Rows from block 8 of a small class-conditioned image diffusion model, named by matrix and row number. Rows with one number belong to one neuron. Each number is 500 + 50 x the weight over its row's rms, rounded and kept within 0 to 999. All counts start at 0. Numbers have three digits each. After the name is the row's rms in percent of the matrix's.
Before each neuron's rows are labels from the 100 images, of 14848 (inputs lightly noised), where the neuron reaches its highest value: "strongest on" is what is common among them. Only what is clearly more common there than usual is listed. The data: capsule endoscopy frames (Kvasir-Capsule). In brackets: how many of the 100.
# fc1: MLP up (model.blocks.8.mlp.fc1.weight, 1152x192), inputs 96-191
# fc2: MLP down (model.blocks.8.mlp.fc2.weight, 192x1152, transposed), outputs 96-191

strongest on: finding: ulcer (27)
fc1.48 108:467562414501499479433467471524470533540454612524582434455436428465470453521531471496433538518534484459558547652375492481566458542536552503481451620479479573513445460539448551553474518456429558585475526522500555575451513459491452484442498560527561418408505522538499503454573567533434408463
fc2.48 096:549511515471553411415419507588479537572451528526582490488524491502395569555527379491461551627474514559484551481549580496521429479459534524444458517450497490552388506482470479570460499469528499542494442573512533594577408457554518476471509468456578453492507538420457528468523552514562567565

strongest on: finding: blood fresh (27)
fc1.291 080:485483487521480526483491503494462462448416490591586523452484473575529500578486508572495554542518513535519492502454541459419493514507578509441550485409426306416559435455456464518477520530450366563538473522458497506524507519480427533463484486494463537509466537526557452523471496493513504433
fc2.291 078:578482592483488410463497464566441555453480483493543494457545520595413457565511578450525476519542533545432529429533484538512495490600472528461526483578455371469489517497545467468537524475480498530487450552470490448483502412561477378479498575539506453507463403572442530536552434484490518502

strongest on: finding: ileocecal valve (63)
fc1.630 113:561538432623467537450512496415460585546456554433541514538413506432456488585546503416525508460517548479479389555450547454456533599501416538489518482474517493529527617583529501526409573532526467468528559449496519452481465540538571413509549498394521458497521466367382444407551517456470488549
fc2.630 099:520483501493495406565501460565553535490485448539488558444522523539509559565517561395435499427484452503424550476534505581563425536386481489544510516475479530447472510575471530500517393536492578490452453547572496461515507405524419580507579545514445483486526469564531557494484495544589513530

strongest on: finding: angiectasia (35)
fc1.526 101:442499509479472490520550495394543548569455452459456526480489528441529418518483547565546536476559437523458427568524494508521458483475440500525524442536491473501537472534521440492476529417418537514475435492429480534457515557456533469521486523468575567415485546467510487441560500527486538430
fc2.526 088:542551415428546527575452355534410430448517487515431440464457462453408498432517477470458460527397533500439447457434520463565494506462512421420460544480541507485494454535529429547529574512550532517443495487430517504458459461492493475441509410476389508478528517434546492504526493509408472621

strongest on: finding: ileocecal valve (70); finding: reduced mucosal view (26)
fc1.574 100:616518406521541414559466489440476427475523519491638435514482558519529468551505468487499460523517599539544516542453454522457423467514449557469488604512524442552423521501422455565565363480515539461471451418428477412451464562520444518491573582462429518456541539565507507506423491496468529489
fc2.574 090:503509526506502479474501427487493536554504480540435468490475414532460454617452537456563554499533472404510442576474535632487465444525447592537481384543551579382469545491471535405450422537468600550605535427521550491516537460511529534483477397530549468530541511453504461461538624418544473473

strongest on: finding: pylorus (30)
fc1.361 110:538454587501389482527559463517430436516528526537584496525415557469433500466465474448481517428501494516612536547494518448493489410594476554394503491495473446404531508547537365591471443432543517491455483495452411495466571473523554478504574466494440464496476418354525460579543556548538526542
fc2.361 101:507515505414454488477512491506443549555519448615506397453521471485366461591440551424573504526421549485457471494447520590425446567477403493510429543602501480529569483559455512516502537441406503555585496442438521535520564524484477615545546502523545486502515438501533481498504423466532511483

strongest on: finding: foreign body (36)
fc1.166 110:427524461418496550403618535533429465521479497515582481507445530494559593429555534432513425528533489473457541662469490462400537452413500405533510530433445490486500477471469437541407528516522548507497579458481518558420460437563515441403475505430480489542421402499471496456447526480512489530
fc2.166 093:446479486419435510550585548584491456597442490514576615502508510527549530490508544528439398508456480491518550523464523486399473435491470477558497471430530593454539435536442506543430377564442526506554540449490534459605394434444442478489460521535526410630490482528484450512457539419497490481

strongest on: finding: reduced mucosal view (51)
fc1.572 103:450463461530511393568498570411524527566505528452590488510450492522529556519591486470442587576463527603525478544520525477487471499496468532485488470510406446509492504510534479572375527522470444408441498488456380539483575495593501490450464498442571528480576462418500537410485550533511428543
fc2.572 097:505482602492422584468502480530446454426433522489438493582576481477437502477453457505565399452538402405500494505492432606521525485486577496533539560468526500501443447500553450414572525513501582467478457457495534453423450506424559563472510486475527465531455543583469537526556431517413594437

strongest on: finding: blood fresh (40)
fc1.441 097:469417515496457477528414563463625508481550547419447518505551523474460594484415480409488466633599451479486533460463511516440476569532519563522561440460495439468576559457419541411525555482455461438485593538477448537504476563478400536510558519546509549472490404449589480500461452486546516528
fc2.441 114:623417519477538425550622455514504410538415481516492587487485549589506515556597478478618514447486638572571527476551464527550481485506475449464473504484481478416485573520570501518475464530470576541484528474509518427498494500590505526381489532465532437539460490465441540546419428528511410505

strongest on: finding: ulcer (46)
fc1.150 097:515556481536480522488496495531374483382509597491437506558509333453535486433556527499440498552547526491519430546521598484544480473510516537505512515463513412390468542548495551482607450613536457527539462449452575573417464450423492446526422484521492569482547618473420537507530537443535632437
fc2.150 095:502455555441471536520547448537567549510484444491562529451505602487522511570464463459528589450424471561420572485536472478485433539518429400517474582521457516610541441555501525475391597465455583523431512574472543433508499554490507543486599458533442412523499356438543416533454399519480441502

strongest on: finding: angiectasia (66); finding: blood fresh (29)
fc1.370 133:447455417442482506516527620488506530493509407500590384493495574492487524526502543511524529440537396514521479517472428450531471535499431521436446559521561424525482478513469485566501577430437518480534519550485476446534517475425447541555548515460513455473521450570414540389449454568505401508
fc2.370 134:518496471428516433429493525503551541650506476445623368612565438524499518489473581471453576541435561487481464551494512399490468456459457515472516478606477597579473520496430603517480465510536488461475590503546528551473481486425458579466589420492441438496529519487445526480448554524447514573

strongest on: finding: reduced mucosal view (45)
fc1.84 099:575548498471579465527453478496496523596474499459542462400396491499543470524519447384509465520512501574566533531514460497428551454510537540529557544540397520547443542454485473453479442536461529424483553537459602556510380451577411538414526482563470509437596490542525377552475493541427426492
fc2.84 086:476502545439541520484526484519549551440492547490486556580563523538520518465544515533435534487458560401507533527430506515509448515456453479503442407523591445343502400385507558534526439466509533507527474500429411479586555467478552503628557574536457453552418461439403594419555468420593547479

strongest on: finding: ulcer (30); finding: ileocecal valve (29)
fc1.297 088:506520517508547456472463499459513485414530533465444477467349457424500427431410530527472493392514501444448479373598499512492486480447461578467538540451455483588482537511534478532517583460541369501491475446560625526525497447478440450545486520488563572511454545528435437576505499462523494449
fc2.297 084:525388455453559585486499520552565476480534545586525458504455510585532443407460432445559505551510495447497447500463511547587422527485502539469518520531557440506473539513515475593514467533456518504560501490495487466561455463539541444505511520398432443499488630407411522509516457562524532508

strongest on: finding: blood fresh (37)
fc1.306 100:436522410476510512485493596667529486520496492506547485569432473493542580499512447479464513520560463443462445410478480416573487487530495453526543459466584517515507557512436528422539463432490483513449530523519572428405605489498511471498541587453462526514475391526525489496520529479498585485
fc2.306 091:508396506484448455510440603477485499486488499551522525394585575510428443515538521567507493474482545479587433448433446502546525507514512555507565490445537552542472461522471485461551545527506519476574446457523501436541600492480568447376478449476528457473547473435441474500496571377487584536

strongest on: finding: angiectasia (50)
fc1.617 107:436535495514525518488505603405419404487550452514532415458495572517460466495478579542499457494509468478501441471502481424529456540554525640469493511494511484438495584456476433538530531443449537400539512515495477497518516537428469488450499502421547533436603525434464545478437545521517465518
fc2.617 118:505567535513577460480418464480531541541374620510520417467503442545438513496477436494518566523460483489541489491523522504521509451547422529491568367568478553539473565484417532485409524543484520539533536476559611612477459457413551518427472536468487545475592397494458415448408442512477481557

strongest on: finding: pylorus (30)
fc1.381 098:495485540479566581510517476466368441570522479554589474635519465500509511454519431501540481501493494507477547526571483500411447456374443436534467553465412386459458499572606523529458386524530587568496505553523463485565420530566449524454494481525556556461534492557460544525550507485540529481
fc2.381 087:540457485542431458525500488544646586493447474488504594442495500496452543467539602447468419529470477566554536421441482524539521554527473557545521482495560568428478495386507494543569558497481491435489482482585523444389498494390588526521612586490410420555432531396514555521414557590523502545

strongest on: finding: foreign body (39)
fc1.745 074:525558533595484504455515453495457546428524555588470469419516443551458488547589585467517450430522554441503455522509520491434481340464506510536557627481433505526554480406613460524566446554491511472504436677510483471481507431405575542493436509489497582479419446406471421460460571499508458506
fc2.745 069:546491492497633518394415495472467478499537539510531444444529442469533404542443464430480494580516448545486437450546541444475477571471447499490471506529521445503445515461538514542517519540501580448455553558570462415518550525456537482580489514578476637512474411474541556454491567517546527550

strongest on: finding: ulcer (37)
fc1.244 099:543472499474565597511418479531428532562451488580441433538485479502437608501480531490477541554501543487436505434498553452489496522447412440533549544476434488473480417500576581566413469439484406450518463572469458521579434494538523461579533504431568528511554527537647488514544554470496453533
fc2.244 102:457504510531449402535505479491582473434533578439561572443478458511548455481507519520521548496578424509587477570506512563524460472528645578498477483463535487580505524457466507472584556513533505480481515472562453449447595484469480598424481573508485437489497487485412487552506458612494508472

strongest on: finding: foreign body (37)
fc1.94 102:493630473518532486509578579639441437488521478512475538418488488519604556454509528490539552401522432520499537555485471457432485425458499468438465532521488458490541431485533555494449514500489519480551525457492514555518474464447483552476477493478465399527446439475530561526604455484508508603
fc2.94 083:463569477441450529627422546520477574509393476521445521471527553488535561499472450501491422563484503540540557407545387504500429406497483489554501503452516523507491467468521509467459517424460522500468472472448506490540539506449457452495568562518479416541504499567489471513434508463478578458

strongest on: finding: ulcer (30)
fc1.293 104:474575581559434509441549458633529496465414517567578524378523479541577505374579537427585507508533512530485485462481436476529526549465495488508419543450503519522489467541453573577495496524446487434498474424536556572482572513521421445455470614481550446461485495451449498451487421502445484523
fc2.293 123:528500509467422462482459510558417439559452459458516485475572522487462501461391518482532523532467544494419491592539387467485493558467487489495476420544488599532577358508452491512527490459479482499612477502533524574473528522485543511439433595477542452537472555443465570503521573621529501607

strongest on: finding: pylorus (43)
fc1.49 088:470568501423479482541419456477472484581446490566513459517530510492462484597489521375553515418494475463449463473416519506493518481453537566482466508506551445575505498529542432441448509393490464437453387551468433472476584481518488540429484504537496495471460490416450497587507452583451473550
fc2.49 089:537398518584494474466592533475504470369518515397544522522463438450537510398510501583444369531478523481514464574570481411417484449555479520518494500512489545541482468455512497532513440539468551484484579457514518546483460565451396437567481509465493549522548545560523497401584559425496548489

strongest on: finding: ileocecal valve (32)
fc1.458 102:521463511504475458550532521553535511538494515463536453474475413526517551549548392497495504524497514579509575449551473453452500487410421578501530552407413478495483502537495502637498491553573582421593592438503540568479448498575502471538528409479462404553487426422539495519527521471527535574
fc2.458 107:515500501494561573495461428493458456472557453483462457539453556490532416451546536551431431515505497437506365558455613613483495521570593493512511480594593499450513510462428457466502495441401438522469429495553473531474583396476535491444423538487507498464485550548412535495463550453493414487

strongest on: finding: ulcer (53)
fc1.478 104:460560463489501460473566530535481481516441582457431585491437396434537516497498483483395462514573527383514489460447501437435536552475436536453559576370485450515484528454512510464472567453511518422573401431511537517512489582525454579509502468457491548602595456530571531548500511423598523531
fc2.478 103:511517413602563492475497473421509557471535526574541501486527590473556525555470469489501599402499501524501475435480495403532456506526357485441569445588442504526433631492511483461515567516498552503434560453447459481433504541558561469468593507434461456501410480481500473537460515541587481455

strongest on: finding: ulcer (27)
fc1.169 104:521480457461516528509489478509486489524531509491488493490519547501501559590472499519475477573565501619550513449478487475521504486370455401442480554483432510555456462434452574525401520520525493518529511448423575517516444522454487490405502566446568510406529479580519449439625546448494478530
fc2.169 106:471577496544436440496496556468549444499450550445558538536509480517505470390536559474509525418460487397498493540544482548522452549549501543506524439521594524442469486505548510476588435459537545417537495506527398506464531451444481505611510502505417480554424466472440514514416494611486539487

strongest on: finding: angiectasia (28)
fc1.369 091:514497457593517561530530535467369506529384565463451526440356490469403497513518457490554495472538449558555579483488536573376513421528534608490523464426592491456546482573605592434529481540473537486392438531456444508462546534577493637488424488575485558555509487581505394503504484487516541520
fc2.369 101:446495554472464480478435585523507466552533423513487528571595412522608501556559528545471495596558510545403472470492562466559509505434451364476421615538491519549509491423396519550452505506593471463501489481452441473549384530564541431631573448452470511439462461544419588449481504478483450490

strongest on: finding: blood fresh (25); finding: ileocecal valve (25)
fc1.180 088:496513472489580479503558535410495486404553474486478339530432384541468496441465506453504509454510463547445494501586508463523558457410526493528466534452442489551478481508491493504461549517564447471462518570536472466540469518551444525562480566449439573592509483495443535447463481511562531626
fc2.180 084:508600490464536405524500535483491518603508468420515503537587409425450453471475516442498470549385548521499458611533492427528480457458452462532522509478519515477463442466484486518571489507549422532606493537472507478479614467520450518483589480528517521453497479446497512471468552388448486567

strongest on: finding: ileocecal valve (30)
fc1.125 090:478456523456526524417511482497563498518443487491509469430504523470577489529512543512491582470539548525596446442504523392445516528440532433524488516515413500633535521617383559509504474441625515441561405482511509546481515463452474509560521600411452570493480435447488459553478385535535434471
fc2.125 095:474490430535482468458415517601569484504476503545543387485584502453501512613497496530479505522441523464507517546447423496533525497556488502523536462441480435555409430520576462511427520448521460631420529562512503375507551563537492533497563574431457531540575492475485447497570411465568610524

strongest on: finding: blood fresh (64)
fc1.202 100:463467531494574519488555541455473550522476503484440482462447460421584524422468475546442543488528494361594508479587569590440515579517449523564428454508522498496448464544463512541509541446496523516511476507463499408431571546463443566443506541539553523500478462524537553469498500514476537508
fc2.202 104:497521515515479572501558492430547554504482409553506504537376522450550516481461509592512517503498465443540521501575515559503437534509400462505460482439486518555456478545498462559536603414443495544507439561391564480446615459457431449482508532584546437442472550508501468489555565492408549526

strongest on: finding: reduced mucosal view (34)
fc1.89 089:398579472456490516579605521486456589521565419504485429422429477534467481406493485548415515570520436530372540506468541457511469461527565545509528481466536422610429511532536592419496437583501550453514395566570480534493432480584501542538424502535431558457584528585532453480442506473499497490
fc2.89 101:538466512516505541524387468472503425453450509495505477493558466424529507557480562423534551484496563487582483434515515497550453512479353372550428443497428549375573497551460505550524550437532407495522526449500571529480564461512499505454509491396572479497556403442515473538503534490521480537

strongest on: finding: ileocecal valve (36)
fc1.321 098:481527465463517542517433535390527395593495476434516399519456423550473529511487516525437494494482531399531465475497575480519512567552583529536574548553589430444502468487521480518484562435410500464507540495474485497535530459565487527486465528499442540569568442493539425406501526524581571587
fc2.321 101:466545460565533465537494444529409490487542575507546562495506621448533490410471422481545550453497547463398497515585527565441487419460553550490503380511491456556578482466482494459530566570462476543575521538536534530482511441520466479454452432449473422550431620523543558524589460420473492444

strongest on: finding: reduced mucosal view (26)
fc1.415 098:410535487542502465459513489585499515531429457438470469517462376535491561580519525500474590533502502525573497511459481443477454461622557430513529519503411476549510528443409538448535504502614544472465476535499535439496586438549473407548468608572572419492588479473402430487537560467483475504
fc2.415 099:577509492490415443432418510480477397507457530457497447521627450559489532459480443601562584548517506493475466456434533500499481539453502509597426494567507441495453571422497472481473493597559556479548453499511572470495473613532490457440510517520484568554485501454525490516595546498442491473

strongest on: finding: blood fresh (47)
fc1.290 084:537508529582521511525543537506512459470543447504598437490456454496525448485438566494581494478501612521503497509530438417522548459494507494452420554569440583500553432582434571547440574492414542415496397437443502501422531614446495567514607544526507465427472516506453612545551502503446511503
fc2.290 100:601539490416488499566510552607448474483509480550536465528498629437538511495470463529453394501533498600466462475455521579458408403465484414470520618520481508563478474475504519584514510462517502497505484523498512514548420484465562516425597487466435422471518557507446489552479400518463550476