python train.py --image_size=48 --num_classes=11 --cond_dropout=0.1 --activation="gelu" --inner_norm=false --width=192 --init="xavier_uniform" --residual_init="none" --grad_clip=1.0 --batch_size=512
Rows from block 2 of a small class-conditioned image diffusion model, named by matrix and row number. Rows with one number belong to one neuron. Each number is 128 + 24 x the weight over its row's rms, rounded and kept within 0 to 255. All counts start at 0. Numbers have three digits each.
After each neuron's rows are labels from the 100 images, of 14848 (inputs lightly noised), where the neuron reaches its highest value: "top examples" is what is common among them; "colour at peak" is the nearest of a few named colours to the mean colour under the peak. Only what is clearly more common there than usual is listed. The data: capsule endoscopy frames (Kvasir-Capsule).
# fc1: MLP up (model.blocks.2.mlp.fc1.weight, 1152x192), inputs 0-191
# fc2: MLP down (model.blocks.2.mlp.fc2.weight, 192x1152, transposed), outputs 0-191

fc1.642:120144118111169133111136106163142127098150117100144142146113120123165146140114145116134125139139131146159094124104087104139123124113190138141129141173141099181119137144138158124156100128174096099103151128114144124115127092102156131118172116134113113139088106081151123119113155122178111118137134176142099126140128147093094125131126138139099117120150175111161158141103096108131154161124152146099136140111140142123118107084119149175084148107171096129119177095080095090121102149179121115153077123156096121121096100125169171119139113154120109156116113166136158140131093163137137131
fc2.642:140099159140103118158137161103127107125112151144116171124184125120074149124124112154157123085135138099105160162090166158112128108154095117123147141098148164129137112116163126143144135165124132132155129141117139119133128146154062127154120131139154153114114149124105134165141099155096132081135138091159137142130141122151143106127118088133145163056102077113107083123129185131111100140167095108110100134152089106103148151161101120123176142132117135151148085143160113158129134103087102109153144112140148122134127167119131140145098199127132119100105138148127140117123151123149144110
top examples: finding: ileocecal valve
colour at peak: orange; yellow

fc1.55:123124071140161106147100079115140127152100144164139092154143137093141117114129108128115153129115107127143103101107154116118144135158142091145152099149129179080132100101098191134125109167114123103157139140148135123111116118129148121150117147148160121110105136120138152099174115104071165128136111149148155154117178102145152140104166128140123135089139128127146098160104123108144146112111093068158143143173095147103126139187158122090127103160127145093101155151142136115091147132139108101167129151101157119132122141139110148116171130130118094109108175157100138114113126143132089161
fc2.55:108095125147138132159107141112139141090124111120128113071103153132134081155150112128119119102134104130123139102116074146109098135135104161104122119113145089146071143128116105161109133141164121115093073154123128125119149123135171126090127129117115120144119150151078103161091210155153118141124125129115164058142082100101152125137122124126094123139124150139165176120145131123133094081117147157129157079128156148165123148071135129141129116117108164107096134102112146137183127148113143136106143144147122173079119131122109128137117105137102127120115120147138113115135094122132134079
top examples: finding: reduced mucosal view
colour at peak: black

fc1.526:127154170187117111109122101111112135114146142136162089119148142126181153109125141151123114124175122139163097119137119120134119168127139119105115109100110126125116127155087168132062120128115162120137141153155109143165190129140123089172124137115154140099112159112147142103153119112130155135105078122106175190115106129133136114151091099119115125119130159087088166162125110087127111102133141124126154182127168122091099163177140170104129133133126126108131105088105165116117106165153111153144136123132145112121140109110134133168128093155118116155112129130063117121133150128127107125
fc2.526:081105107140113157123143180111131131179108108137138161107129103148106125148085076142113113120062132144147164134141146154128133126124124162129138172134118109136144185136127117136093129119115093165137152091109126139089079102146150179086141107167145125151115133135116115119112154124115127108129170132120137094144154121121106133110149149130146138107141130144155086102130145131154108161110145119141137083109105149141142147129148113083139141122126183130135108130186140166112161141116161131113104100130135128141121137177156131104153164121104134072160162119197147118092106136149155149
top examples: finding: ileocecal valve
colour at peak: black

fc1.70:145141130155103104138111159151136162091160084088120144143146098178167128130131165153131178074143110143089104145114069046127125098132149134151150095132171146125098118155158118114153138108130104118069121128155135129119101116142158110164118139175131125130123150132160136099126130141097103150119162074122149124134155109110154150144132133127138129137171135135138101094114086114107112136128143083142158150111111147145099114122173134100112138114089133123123143127132113141118165150130160155117119138151166147147145101121152156127144090110145131090157159101115089116143119126101135082
fc2.70:124125138135151155114132116087104100167101157140134110135143129087105132107088097109137095177101127130124158118124137191138124141110124110127084187127119150159145138150104160109104139166137146116188162112103127135137138114151089122108172123073145141120136113147102113160089110131146136113123121174148132119097099184137106103121109120108135147135067120140106147163121153134113181126126125123148122153162149098095174109131093098163152123125163131111127112114114146106130090105138099145166135111118084131147124149115126116121096148119143091141113157139142172104096151131168156161
top examples: finding: pylorus
colour at peak: grey

fc1.658:079154131181089143106104079131129146124085114132128122116140098129158104121116135097066164117074105138162083129135153128120152111104127093133171116142096141120122111111138168140081133190148118149130138160171087146136085139120150135126111133121105137150119121123132128106154137091111142141141152126087161165121116124177132093113108137147148116176110094114146123130151138102128131166117118087178153153119159101092096153133163145117157122170138099108123143126113135123127115113119104144103128145090094135121131108122122162132147122135122192102108103116132118116103095174107110109
fc2.658:109143122103114126144142125072170099094136077175141091105111181095121141157176111155121135102130119140159176128104160135123131151102126183141149117115160128107118135153138111117162120120146079138141110116155136127155112106105092113150087118128067115126091143087120127131128145139139149095121108097104134102098114170129114150136111133118126107123110146161159121151126144156111112118088128103187172144110152165141124161122160139112136117133110136104134149132118157127154151111123172115163145121131133122129128147189176105112124089126089140171099144093183131146111142120127112114
top examples: finding: ileocecal valve
colour at peak: black

fc1.82:136139131183118151089146147122127120129140169194085159165151162141109143163156115148157120137120099129136107113125098102106130123068146142147120085140118152102123113116128150105130109126142129094148166182123123135150144114094122124160192118146121106147137133067147138113093115081138124120136153141128181145092153140171091116096144119128137140185093155085150131081115116121137125133143101116101137124128137111137108169092121122157123084104124127082112152143120137139134145134153129133114105132128159157114138115149169135120108169146171081153119094137109156154120112137112105124
fc2.82:121126132092153116188131114130163089132099115066131123093124109105125136113122089089115139140135158125143132153154152143143098103152118120127142183144141087148110141167159092141122118125118111158140140102137115117134156143172089150103093138114117107131120138156079123144154123151094133129126096129167100141153099142103137119149063117135095098088138115126113149144128181135146114124133160116107133158158136097076166122128117130149131117150101122185131127093158091126166063161134097168110116113127133116118099170128107112129126132129126131105127132120138097142161172150146110177
top examples: finding: pylorus
colour at peak: grey

fc1.400:100151115092091166119121136126110103138073110109120145135135151129153077117137096132108098108113159117107136107143115146123121125166161161158130101129110119108064159117115125104103116109098098148139092165113120140095152152125132142105112137120096095174145138097109125101084120078107134082081135145118151117112108117109144098142162104117163089100092121135098112081096117128120126113130107141134149080099092137079113151140108132087129141143112135155141139087093134121124131137108097121120124118111129117078110087092103114150084137139186122105133121088116119120180132128129129094
fc2.400:123124135170138107133094100105136160118183149121127116124111112156108133104124126116129121171088128109130129118079126152092174148119132103131159164108119104120169135123128153120095127168160123108074143127123119122111131115094140138139104156141138121078125105139167114122106133143085173075110115114105149111156190118157160139106114121111155116136103122105130104154113097146113121124103077122164115127155178141148127128103148146078133140178102143096111111126138125119117145115133135152077124125156086075128095167119097139115120155125146156121067093128155158108133099103125100097
top examples: finding: pylorus
colour at peak: grey

fc1.365:171136160121120102113144121109133110076140113114119148173114147141140150149127127129159150117132150128165105143132101074173142117134129113154159115134153131130110137163121139153137144148140101096139118136071109123131146130134105102154154122101101120194112135084122093151136143160115164128117158130120144165091188144095136108087114117113129106097148151129174143098106131128119156146104084142145119148138101143123127155088131123142139139127179160106112165140156120078158131128134103102167131169202152192124112112134165147139118110155083134123122132138161117146143124149105118103
fc2.365:109079127157127157160115125139146088135116137145125177101169133094131135102120107131160109145163143119084144157118183136114109120114131158171124165125163140158106115116151133122168126152116099141124132138174146149104129107184048146131134135154153175111092149108133171181173108156135118109146085131167112125135104144149124122137116098166113111112111118142077131144115140103117107131149139111107134137158118076096137120149113132163147086108149104168135110149112117151125102146131111129127157139099108130129154146125118137111125182116167111096130086160146139097115117141152149131
top examples: finding: ileocecal valve; finding: foreign body
colour at peak: pink; yellow

fc1.56:113105099105100086105117096103093149155095112137121133142109111124122114087116129143149122086138122117138112132138122182131089115089106127105117109125111114132090152126161126114103100088154120115143086170089117118116103141101147154131147097090103133149087133130117092130122116116119161142114087120105134130129109082094167118135124105128164111131104108084103145111088134104122124091133143111124113099093123128094163152113134154110141142119076150156148111096102114097124118122150065100118076111094091144108152046135125135150095121102119101131130114118149070131125109150160109128
fc2.56:112142123134140094127089097097124150096168088104118078119118131121158148114123097115113107140116125115137105121104103122129140123111082113131163158100180109158134169143129126142131120103153118138077154131157128109147155115097147119142106137063116096104121145136182113100117128115108142102127136130102156149160143160162112125100098113128146125179106180133141105149130090123142135092105087100149096104151193150148128152129154127105110140147126115114085074083122161113110138133113140105113140130147100109135096140162124126115060166108166134098110145104119113097141126145143099115
top examples: finding: blood fresh
colour at peak: pink

fc1.736:084112133162142097127132092132140150140145142174115140131133129144121158169137128110093123114100135173143094110093136128117132108123104147082118123117100127152116118051148067147112127158130158114116086105076088089108134125123093146112134090148112140137137134125138126187143162152142155163137144124136093117096118117130089136128103102133169113104143108131116152092064097117103105105099114101138101124111121124131118153061118131158108165087123109143102145164138131124133128170136108138162122132150086107156159126117091138120168171112144135124150163135148145138151122133100124116
fc2.736:119133091115129135135127123130133060135114138109115127105151137093093080100119106095144159100142181096131143112160133118128138162109143098152148152144130113094136173125145160114135136115116088142120163173190111157099142162148109124110106146096136152113127153062106160148143078072156144142153089108120119180132123155123134101123112102146124137163092120139102130137123153099124143085145156112136174175138141117150137103143126144171134092116154118153116157092105136114103103122159107107139136115148134160134110105138173122138131114132122150144112103119126092157082147150131101145
top examples: finding: blood fresh
colour at peak: grey

fc1.704:113134142126147114143092144116128173146141130137106135145131083156128127113112126128184118101106095125126148103112124141184086127122139126106131113149083095133141131088155132116161118181123117120135129095119161138089116079088106138125106126124132163131116159093135119151111084139140119106086145124181142137125142085108174134105120094105128152075144123111144133129121096110136153105140127134119104195134140114108168121101118072104154120137153116181112148096126132140094120147095074154090093104134155143123150096103106085191129100124122155105107132105110114145129124138103140111
fc2.704:109148154088135125128130161117146090133133142121127151091168145111085136183150120150134133108160175121165143164160173142106131109134115139105154126114122174148081155102107098145159090160090149138126148185146127130150149106133135150138116110148108111144100116106125155123137138165134121113147124125110136123151078134138152091169136103154166091103169096126082118134123173132098077142146131153112148161114051143137127139120118123138132134117119113141116103152121123122128132095103130087152154115142129128106114191191156142123146127140135161116081101131140145117119150110103145106
top examples: finding: blood fresh
colour at peak: grey

fc1.46:088134128172140148085138109103163125139116115136102137104138165118167144149127093129109133108080133131168095144117128128129123122134144069141154127089135120114072131122133144126106147170120104104153137144134112145130121141109151126109139150103095119109091150158103171097156115134150138139103106130082155201121125152168119172126146137148122105133144139109155115138120142114118142158092137068157176178120107092093081134120131114128115131191134109095110139104110158119088109127128116146125140141146137115135116127148105151201119120124115156097112183115095107129126136132087111129
fc2.46:139120122173096092100123123075139100162104131145156117111139150111134128151157115128135133110147128136129154149155107104132110122099121161107180117139165134120143128129117089063135145100151132184139115078151114097155105115104118141138062112122096125180140147145149098160140161123121135135112134132070146107151105143147094105154106132069150131140151120149136103119130119105138127109110147111142172122100138185104123149154126159119163089128117150112123128169131146139147143130102157141159145097114104132101089113159120134073181079156112120136121143081147127149130124127149134157
top examples: finding: ileocecal valve
colour at peak: black

fc1.556:130161132138163117137116090095090139152155077162141106129123118133116127155087106135102120152102096118116090145073095149156111117098140124145161171134151134139099096131136126167096120137115142086131099114154113088123125117115167144135163125117122170089163088093142129160122099107167159144145170156094119131115120102171130169132132155144159092137153104115122098096126075091103105076145118102109168101113140137120096144172142118119103147148097169119108130125123144163140127153112132148125112138113137159129098164122107086143146100146136118128150125130148132175149118099097107136
fc2.556:126124087165104102119106209133139147154113163160125136122147129101119127120131138185150119124134188136162161115136135140120152088133104148108103101112139165154114113146103123069149095124124089144098168110112143128097106122098169127133089117087106127156101155107111102101137149144126131119138150116097151121167119113092101109115146130141106095126102138135129176164157137175153099143099163083144111107126136175126177139121122129134110111138132151107111124152098124117119154139120167107150130147159130142118134120169180145118130143083107158142147153094133149076142131134162124126
top examples: finding: ileocecal valve
colour at peak: black

fc1.129:098102133156106148079127167110126117147108125168115175135132147172105155156135109159184093108139080137107111103132132164148106125116132094112100149134166142139073140147145126127160110192125129145118120133141125136150142152128102088123119154164136139136148115137106125142080133191152147124140166122148095111132147140133099124116178148143127115151159182118145142086141118136098131110123082104116119108131173142135120170067113117147137127138121122116116139132121122146129110174154102125139110118113118135175155145098153113120106146141130158148144180150106110109158127180091163141
fc2.129:154141120121182110160124102104179105131144137122125113152140133091120123091162097118134150134099164108136155128152139087137110140117170141128121167167124123133112159109125115127112124105141113147168151141147078119093118102164138148107132151132131119083104163090104150102149127098149093122143082123125117129109097172139136106147064114120138112122107124163081101136126178139110121123135135120169162148139110105155143114131148130169134124105179153185159140140147110088108112130130137125134135127122159119106127145155143169164137135152130128115131067161103141169140170119121071168
top examples: finding: pylorus
colour at peak: grey